Weights of a small image classifier: 4.17M parameters.
Rows from block 8 of a small image classifier, named by matrix and row number. Rows with one number belong to one channel. Each number is 500 + 25 x the weight over its row's rms, rounded and kept within 0 to 999. All counts start at 0. Numbers have three digits each.
After each channel's rows are labels from the 100 images, of 14848, where the channel reaches its highest value: "strongest on" is what is common among them. Only what is clearly more common there than usual is listed. The data: crops of objects in photos (Visual Genome). In brackets: how many of the 100.
# convs0: first 3x3 conv (model.blocks.8.convs.0.weight, 144x144x3x3, each kernel summed), inputs 72-143
# convs1: second 3x3 conv (model.blocks.8.convs.1.weight, 144x144x3x3, transposed, each kernel summed), outputs 72-143

convs0.126:496506434544460525494496486528514500506482509556524507501492496476442473443470496477488502521496450505449529487485484498520466487527490478502496505504466489467478509403525512500507516476523485480507480510499507455463
convs1.126:465520511500543491499506504501494476496481443517500505499465492505530492553550505475508495551531510508501502574521501495496535548502499465485504498505525436543481503472512506543540499496480478525516522467528497499484
strongest on: object: shirt (35)

convs0.134:526490502485502497485489503485478500477529513478515464496540482518521488567482504533489452530515458541538525499485532508478503477501442513503461522525486485522477523517491427486498448458519472486510534461520495493481
convs1.134:481495488513472526502560499535521490543455516458478528567484517497484481486533503493527514496478478485506484464488510504480474501506497493541512482512468523554497499522522485494477536486482459474489529520521506504489
strongest on: object: window (27)

convs0.91:477498506493479482498483447488502491507496483501521508502476458505481496481492533497463478480492491523446466482484500484505470464461514470504503497482487471480468484469480496507479456498520450507493491498450538503479
convs1.91:497514492503531497492560475475549496478522442527506530506475516444539485500548485491521512504489524527488503535499481489504534495504497508480481499472538465535470506455503497492519495495491442536494484510529503492491
strongest on: object: shirt (39)

convs0.100:515472476524503497478500488492534544483520542516482500521514515503490487522476499504495478532497526477431525502509468449518463474482533460488457507468521527485529510441504526508487552516553529488516481509531503484494
convs1.100:550496483511495472514494454474476501503509504480511515539499484546506499459509487539464545483472494484441480533475509543480503504504497504500488473455533488516472447537474475497520517502458465500503491533508488486544
strongest on: object: hair (26)

convs0.129:512518516477472495506511491493484512475456492522504517477494479496505483440478506466490500483510494488462466464458480478505460478461494487490513503467483471496481495511498496467493499479509507498486511473455472504480
convs1.129:468446486487514493493561489509508511502482470543494508495535466484505512504532491496507501538530529537494525535488488484510521499506536511493494551498500471556473518493534526502497510475537502494535485477533537461491
strongest on: object: man (30)

convs0.10:471487460457471450501488488462538472468463483499504493515476452469469475492467494474470517472470505474485529514449463475487469468502542460522500493485484510482490460458497505494471514491461528489472513479474477492462
convs1.10:509546488491502521497508543486512499513511505512514505474557480508517522516521496497477541542518545515544532532504469494426512502510522492513499511510490486538502482514525519472513493532495527501531483495522525502503
strongest on: object: man (25)

convs0.1:469475450518478496488503507467479476528505506463504510473437520439481499447467500481466490513476496488495485506485497510471470474515491485496502503480484516480468511468492527494475482487511480486493480527506503524481
convs1.1:517554500518487516472508494523505502509510507490498497528463533531523529534511493510551504552507525531512488565498524499491520543488494458506516487487522495538523489470520503531521494497459489518518510521526500502508
strongest on: object: shirt (32)