From a checkpoint of a small image classifier.
Training: adam_atan2 at rate 0.0021, 18000 steps, batches of 256, held-out accuracy 26%.
Data: trained on crops of objects in photos (Visual Genome), 30875 training examples, 149.2 epochs.
Rows from block 3 of a small image classifier, named by matrix and row number. Rows with one number belong to one channel. Each number is 128 + 32 x the weight over its row's rms, rounded and kept within 0 to 255. All counts start at 0. Numbers have three digits each.
After each channel's rows are labels from the 100 images, of 14848, where the channel reaches its highest value: "peak at" is the part of the image that holds the peak. Only what is clearly more common there than usual is listed. The data: crops of objects in photos (Visual Genome). In brackets: how many of the 100, against the usual share in percent.
# convs0: first 3x3 conv, stride 2 (model.blocks.3.convs.0.weight, 96x64x3x3, each kernel summed), inputs 0-63
# convs1: second 3x3 conv (model.blocks.3.convs.1.weight, 96x96x3x3, transposed, each kernel summed), outputs 0-47

convs0.16:141070162098095174147134164123177154135131139128144159135127099121103211096118152137116150142103105133138096084145190100175156180129192105193129155132140125160112111170130058139150188084107137
convs1.16:122101154062090128100113135130114161044118074102115155141103137101111116137108165077166112104115124130149111097116081146150171143125105127117161
peak at: bottom right (39 vs 9.8); bottom centre (36 vs 11.7)

convs0.14:128101141066103128129121114110156150117111155167129132113152098117063194099130157099096122111060125064135126110120169098173172148099155050154176165146126102141106091138076065093122096114101126
convs1.14:152100133126106121121166120146088152061136077150111142141094138113108106157118161099188115125171109141157141179091142147170179135139107118100166
peak at: bottom left (34 vs 9.8)

convs0.68:068113110064115136108131164154141132154069122117115191132126131131124120119145129082061119142114118123114095109117126006145124149101124130134120120139157090136115132122146111142128090043038132
convs1.68:126107132146093129149165098108140101123128134149148141111178111148130139066122154117173117121246093067046137130156146122000133164118136106133110
peak at: bottom right (54 vs 9.8)

convs0.1:120179126152141113123055141105104133126114134106124172133136156125114146153130000127130126022120078138123144102125095133115134147135125131066103115126122134026108110119144116145131127134142130
convs1.1:090105093160142112124129116112117073096103141174127091096141126114078147134191123150141141119120101162101145123100168143108121103080163166135190
peak at: top centre (33 vs 11.7); top left (25 vs 9.8)

convs0.24:115077133109141105126122111118080106079074098136064125093104114126126158099123125079192106107092096128110090094131103125107102087134126139157138085167072116117040079127096130075115128094058108
convs1.24:131103134155107138133127183150111122127157161130147108178064114186087139112132129096163174143058165102193135115109070105140129087164125049158138
peak at: bottom centre (36 vs 11.7)

convs0.66:116112106098105145126066099134141108100143115116070146120223105137073136123180109076145100138102145067075110088181103077118162163128166142105116140117099093113100130105066111177099144120115157
convs1.66:101117124142198153110100070165068072101148179130204143100135101135119116136180158123127091132179144104119111149098108117149165163061105149129106
peak at: bottom left (25 vs 9.8)

convs0.80:124109130088131140085112110146125056112161090113074084131125103106130125167174088124097078123107138159134186118123079215099098080107148096094159161149118137084095077110178097115110178108129109
convs1.80:158133138121067179165165150088163094138105106080142164173159138130089120170107120112093144150091108116154100140093116146178046119177126159101166
peak at: bottom left (31 vs 9.8)

convs0.89:111231151098177113107145105152100107091094088102122128165104094126082138115117092073107154125113117184149172137158078136097112145117148079146104092162119157100136106145218175118110140142098136
convs1.89:168100129144134123152103213159123100068147095134119160113082117093102192133169085172190078105152101208143150227111125098148112089143113119155154
peak at: top right (25 vs 9.8)

convs0.17:065143139111115156121131103089150132132087133165116131101138108120126160103118145107109150144111101100127082091126208072182186143111165117176172188111104183147066105142144124133101114097048098
convs1.17:137138129108074097095150125156124133113125107117125127127112170136127109110144165137210130133145107190178138128167106153140155125138144070127177
peak at: middle left (29 vs 11.7)

convs0.67:063108134144093090124082119193130109103130189170077119069122092117130141113174105067160138148140060124079131146105129115115084146106147092174126152119141082139070135144123076094119180137134104
convs1.67:073117116148155105105155052128127129156129148166129089116177083071165142126104078158153119118154131101148141116108086135104169142141135125100100
peak at: bottom right (36 vs 9.8)

convs0.62:118162134151110168057138154096167124092094021060089132182109110109100137142110086077110119117099095150091165113172115144137069105149117081108151123132132093129117146139146113158120094108171101
convs1.62:093115168144060143131113133126117096088141067139118136174127138181048124087128137164126132117160088158097101118135126102124097174129120149107147
peak at: bottom left (27 vs 9.8)

convs0.53:138084138143099101121173123113099133105106110077114141144132157115141041170170084088118071135069135133114149118111096097107089023124118134107129126118165097057123145089184118136136086130126130
convs1.53:144094174126119149110073153112142095117111094123146144148155083104118181118161115136045146137168119192058134151143121111024110124135106129111172
peak at: middle left (32 vs 11.7); bottom left (29 vs 9.8)

convs0.26:178110118110123167084106098110100109074095059094111127166100102092118160118079111097151112083116090133165062109102079127112125139143143063088069122123068140084091126085122091121127126083104125
convs1.26:111124147161111128126105153090075104101121091155074129154063150172108090128136052138165133137087127100102138072104126094170155101160155121179126
peak at: top centre (36 vs 11.7)

convs0.40:104117150057107115123119161122114135093112157108083151112137150182132127104220128088132122161144120129129119145183114091115069193077113125131106070138143085115120104131104135102147133053051133
convs1.40:128091112151148128103099206120112117085108131129149096187118062117111194114137123114149105139128119097084129092089097122090138127125096144142112
peak at: bottom right (30 vs 9.8)

convs0.4:124084136110100123134145175089116158070091142116122109115146101121140084118162185159107105161030128154100140112065129127146154062103102108193086113103061113128149074131142082133153151131123122
convs1.4:137094152088135119155115101154143165126154129148123162141067120109125098153122130113109107097170128127114115147106137142150113104124115116101146
peak at: bottom right (25 vs 9.8)

convs0.51:143080111136105135121144090157132144059120125123133121155108078138090093102155114106132108164084133073076116087128091131165153143180104190145124104126090076152063110077102087147045127098118116
convs1.51:132084134120173169134106075144045070150185200145148125058097082129122097148129155135096135136160136122139089150138074118135140124116098113101092
peak at: bottom right (28 vs 9.8)

convs0.10:135127112131144133108097115156077028134125082078149134141045089122120162121137068123118138101151142128138135221111060121055145142130125109117153081121141140085111101132140143097138139124141086
convs1.10:158119135160111123153108165136084106095146090217143129153088148102116151125151088164120092131138045174122120159138122142074137118151130164142195
peak at: top right (25 vs 9.8)