config.yaml
model: "image classifier"
image_size: 32
num_classes: 300
init: "xavier_uniform"
beta1: 0.9
warmup_steps: 1800
weight_decay: 0.1
Rows from block 2 of a small image classifier, named by matrix and row number. Rows with one number belong to one channel. Each number is 128 + 32 x the weight over its row's rms, rounded and kept within 0 to 255. All counts start at 0. Numbers have three digits each.
After each channel's rows are labels from the 100 images, of 14848, where the channel reaches its highest value: "patch colour" is the nearest of a few named colours to the mean colour under the peak. Only what is clearly more common there than usual is listed. The data: crops of objects in photos (Visual Genome). In brackets: how many of the 100.
# convs0: first 3x3 conv (model.blocks.2.convs.0.weight, 64x64x3x3, each kernel summed), inputs 0-63
# convs1: second 3x3 conv (model.blocks.2.convs.1.weight, 64x64x3x3, transposed, each kernel summed), outputs 0-63

convs0.33:118111146107083115168096114166114087032088105150057129073104138131146115162148115104126148137050098120103144107117132104101125080104161130123135143135124077132136136079092073119073112073085108
convs1.33:145153133106129106087100150104103127206119111119093131171151186102158138066173098111117142096235148071134117128106087098114110143097108148143177143154155128132106189114142133187139157162124151
patch colour: white (37)

convs0.27:117145216020120152190171109149133135174140155119110126106089083151175107119098165126097169139150149118149116190157079130134138107087132137175138120131113114137154149136135089158172181111131136
convs1.27:134190154121162144091095142077115130108124120098125123112125179147086155112161083106122113049158051123125133043068159154071068108078115105101126133127134108102134165127108161142088141135124130
patch colour: pink (30); white (28)

convs0.3:083043174213100111174112104188147129079094119115132135147088116114129136105093120089108126145138152114129065156099136137128120165107134143119106085135184127128141151161115141151171104090039129
convs1.3:107181135177126130098099066155088111093070078138127131129149142090093135090099150121109189149169105180121086130113111113085187126122113184183118137131138144084082149185169137165094145117159147
patch colour: grey (58)

convs0.34:111132129137099110148099139106108108136160104125093169124125147093159046118133126187147073117011073118112111105090082168109097109130145138106073090079136069112133150104101136121111146157109141
convs1.34:106139133103128074079159101153121111135089073135047175175123138105104171149170112174124145120136193133117073096096152066152114162147117112090143160133084129104144159164193095165156119111118103
patch colour: pink (34); white (32)

convs0.48:166108182112114089160176142138140101133157100089112129129078118153173108221071075148155162101114176130115145193143099102123123100111146098144157126112141123140210153123152077108106105144176127
convs1.48:130179126137166087089072144096074077156153131161105153119175176126063121066131137144090148088207131171122146085103157112101136140135132147102115128134124152178125148139088160152095134181155173
patch colour: white (29); pink (26)

convs0.9:132126108088104136079119085097134074143161110102180131155124066148099170088177121044110118117149141089113151138092138130166120083121100088092148132168125090108075097100108081077125093081092116
convs1.9:088130168174103178119151086122180169095096148156126130132061144133151112142075124134161136122121130147174079064108144141134048109126088096119052103169110133114131158153135110088129156083096085
patch colour: black (41)

convs0.19:127130159126145161179141046158149182075131142130205056099114172144146091119092153128138122158084088128153218078127131141153132160103147155149117113153127132141093147093114130163177129102125130
convs1.19:078128162187085119109095055117125135126075039145141115093141189129135143080122075127147120082187112095097130112075096121092137121106106115135154139120142124075135163121168120157073132087136116
patch colour: black (42)

convs0.10:163206123138103150135116170088141062168140072064123156105111042127100163107116085104133103130160117116130166203140115094102124151095146111101120115127121092133100130099136156160076148076154137
convs1.10:133127155141121103123130093126146102096105045184098138154131119124110095125134143151114112114125176159124109000108158108119074098122090157116043070118124128136155105148139132110093121130130146
patch colour: white (30)

convs0.6:106155101066099103137130103109107057124110121091060140117098040147154090146133149092128078145152119131180155184128129105064129116114147146113084145117116046110148131109116152113097147156169098
convs1.6:155175127079160150129124154127165110103131035115119145170190155175137148126164168094108118140137125124134153034086108124129130146093152169124137143130147136111124130132207108207139141160104164
patch colour: white (39); pink (26)

convs0.44:089111124097112111135136094129146071068069121149067092099082104097125142145170139145102150133133185112075158043067123120088097117137170078124127089138124105122095111132091110120084144114083092
convs1.44:120183147049119111135102153173100134160149127098060153185138135140193127140210123159090126140105104107124114146143133081141114113080155160142122128134112071120098121153192100176168141082121101
patch colour: white (42); pink (28)

convs0.13:125062112169128114137149127123132167053052132131064158103115134064120111191132116084145130145097099127067094118109111078141146057121154091127173124088143087111175139155131125126122119122090105
convs1.13:137153124110145141124034151112101106216164163154140133139117136129130094089095164097086146109130116140141159146126139125096107049056126151157073093181168114186132111174104121128109161129102121
patch colour: white (26)

convs0.38:113130093112096146050076133136102087114108096131114130075133080127077107123152120050143120104103106138088155115123110056091134096149137105124118124154039129090143104107134068113109073105097100
convs1.38:146166131109142157177114143085212147186137101073151125148130118154189097122120162103144112149111083070154136131180070143139145114113135177138149150164141135136114087107035176165120140136110123
patch colour: pink (26)

convs0.1:137129076149119094104108087127094088118114133127111110096066088072057144067108093072118130109071123067113176129085135082144094129109096081121076122097095134124118090145098095115125156094130092
convs1.1:080099169146113136084089125093097162160137168106150152121108156126088110121148115098115058090122123094148127132138150157126122073084107097236138154145128133108095154138068148103173132062105085
patch colour: black (54)

convs0.31:073062114109147159111088078148114109055171108148156094086129108130092124131135106171128129148099125150124136177108167165124105075159162154078109149182079126112142136075128055184127139108107149
convs1.31:102162163144125159147147111101201141145129046090116134107114151109216109107108115141101128124193117096129123105074061134097124086073105134157127085166134114103137160165095175158098145106111108
patch colour: white (40); pink (32)

convs0.16:102065063166151083101118138134095107099119148120113114103149102165059116119177069050118138080092181140108150091143143083128121184131125102100157134134081116115125114067154110136142102104080133
convs1.16:143170119132145131151148128103185166165132125102146112127097120154235111009079120113166087120162130112135155099119072128149133112148102124160095119152145140183073097113091120141133139140122112
patch colour: black (62)

convs0.61:111120158148037056134122128106123105136140122128169199168091136176162098067082126086149125134094163118156122147147152138131132068165105151097105131146114109111164135105135120096186120057165156
convs1.61:159140124083132162145070172131133088112161152115164102111126141145143125102116153073146177126103079143131190135121132201082135068085132149178097094164178128146106129108151075125137155193099178
patch colour: black (46)

convs0.58:154166154161121127145116154092119037190166064105130157150096137143133115109068103146147105102169135058157132178176100090057141153096172114111130166126143101128159110106122140090099137110141145
convs1.58:138123149163134148120137120103179112091128053163092142115180221116109101125128131119125127140131159192117145018091151115075120139093125090144089092154116139127148160152155110107119126162111179
patch colour: pink (27)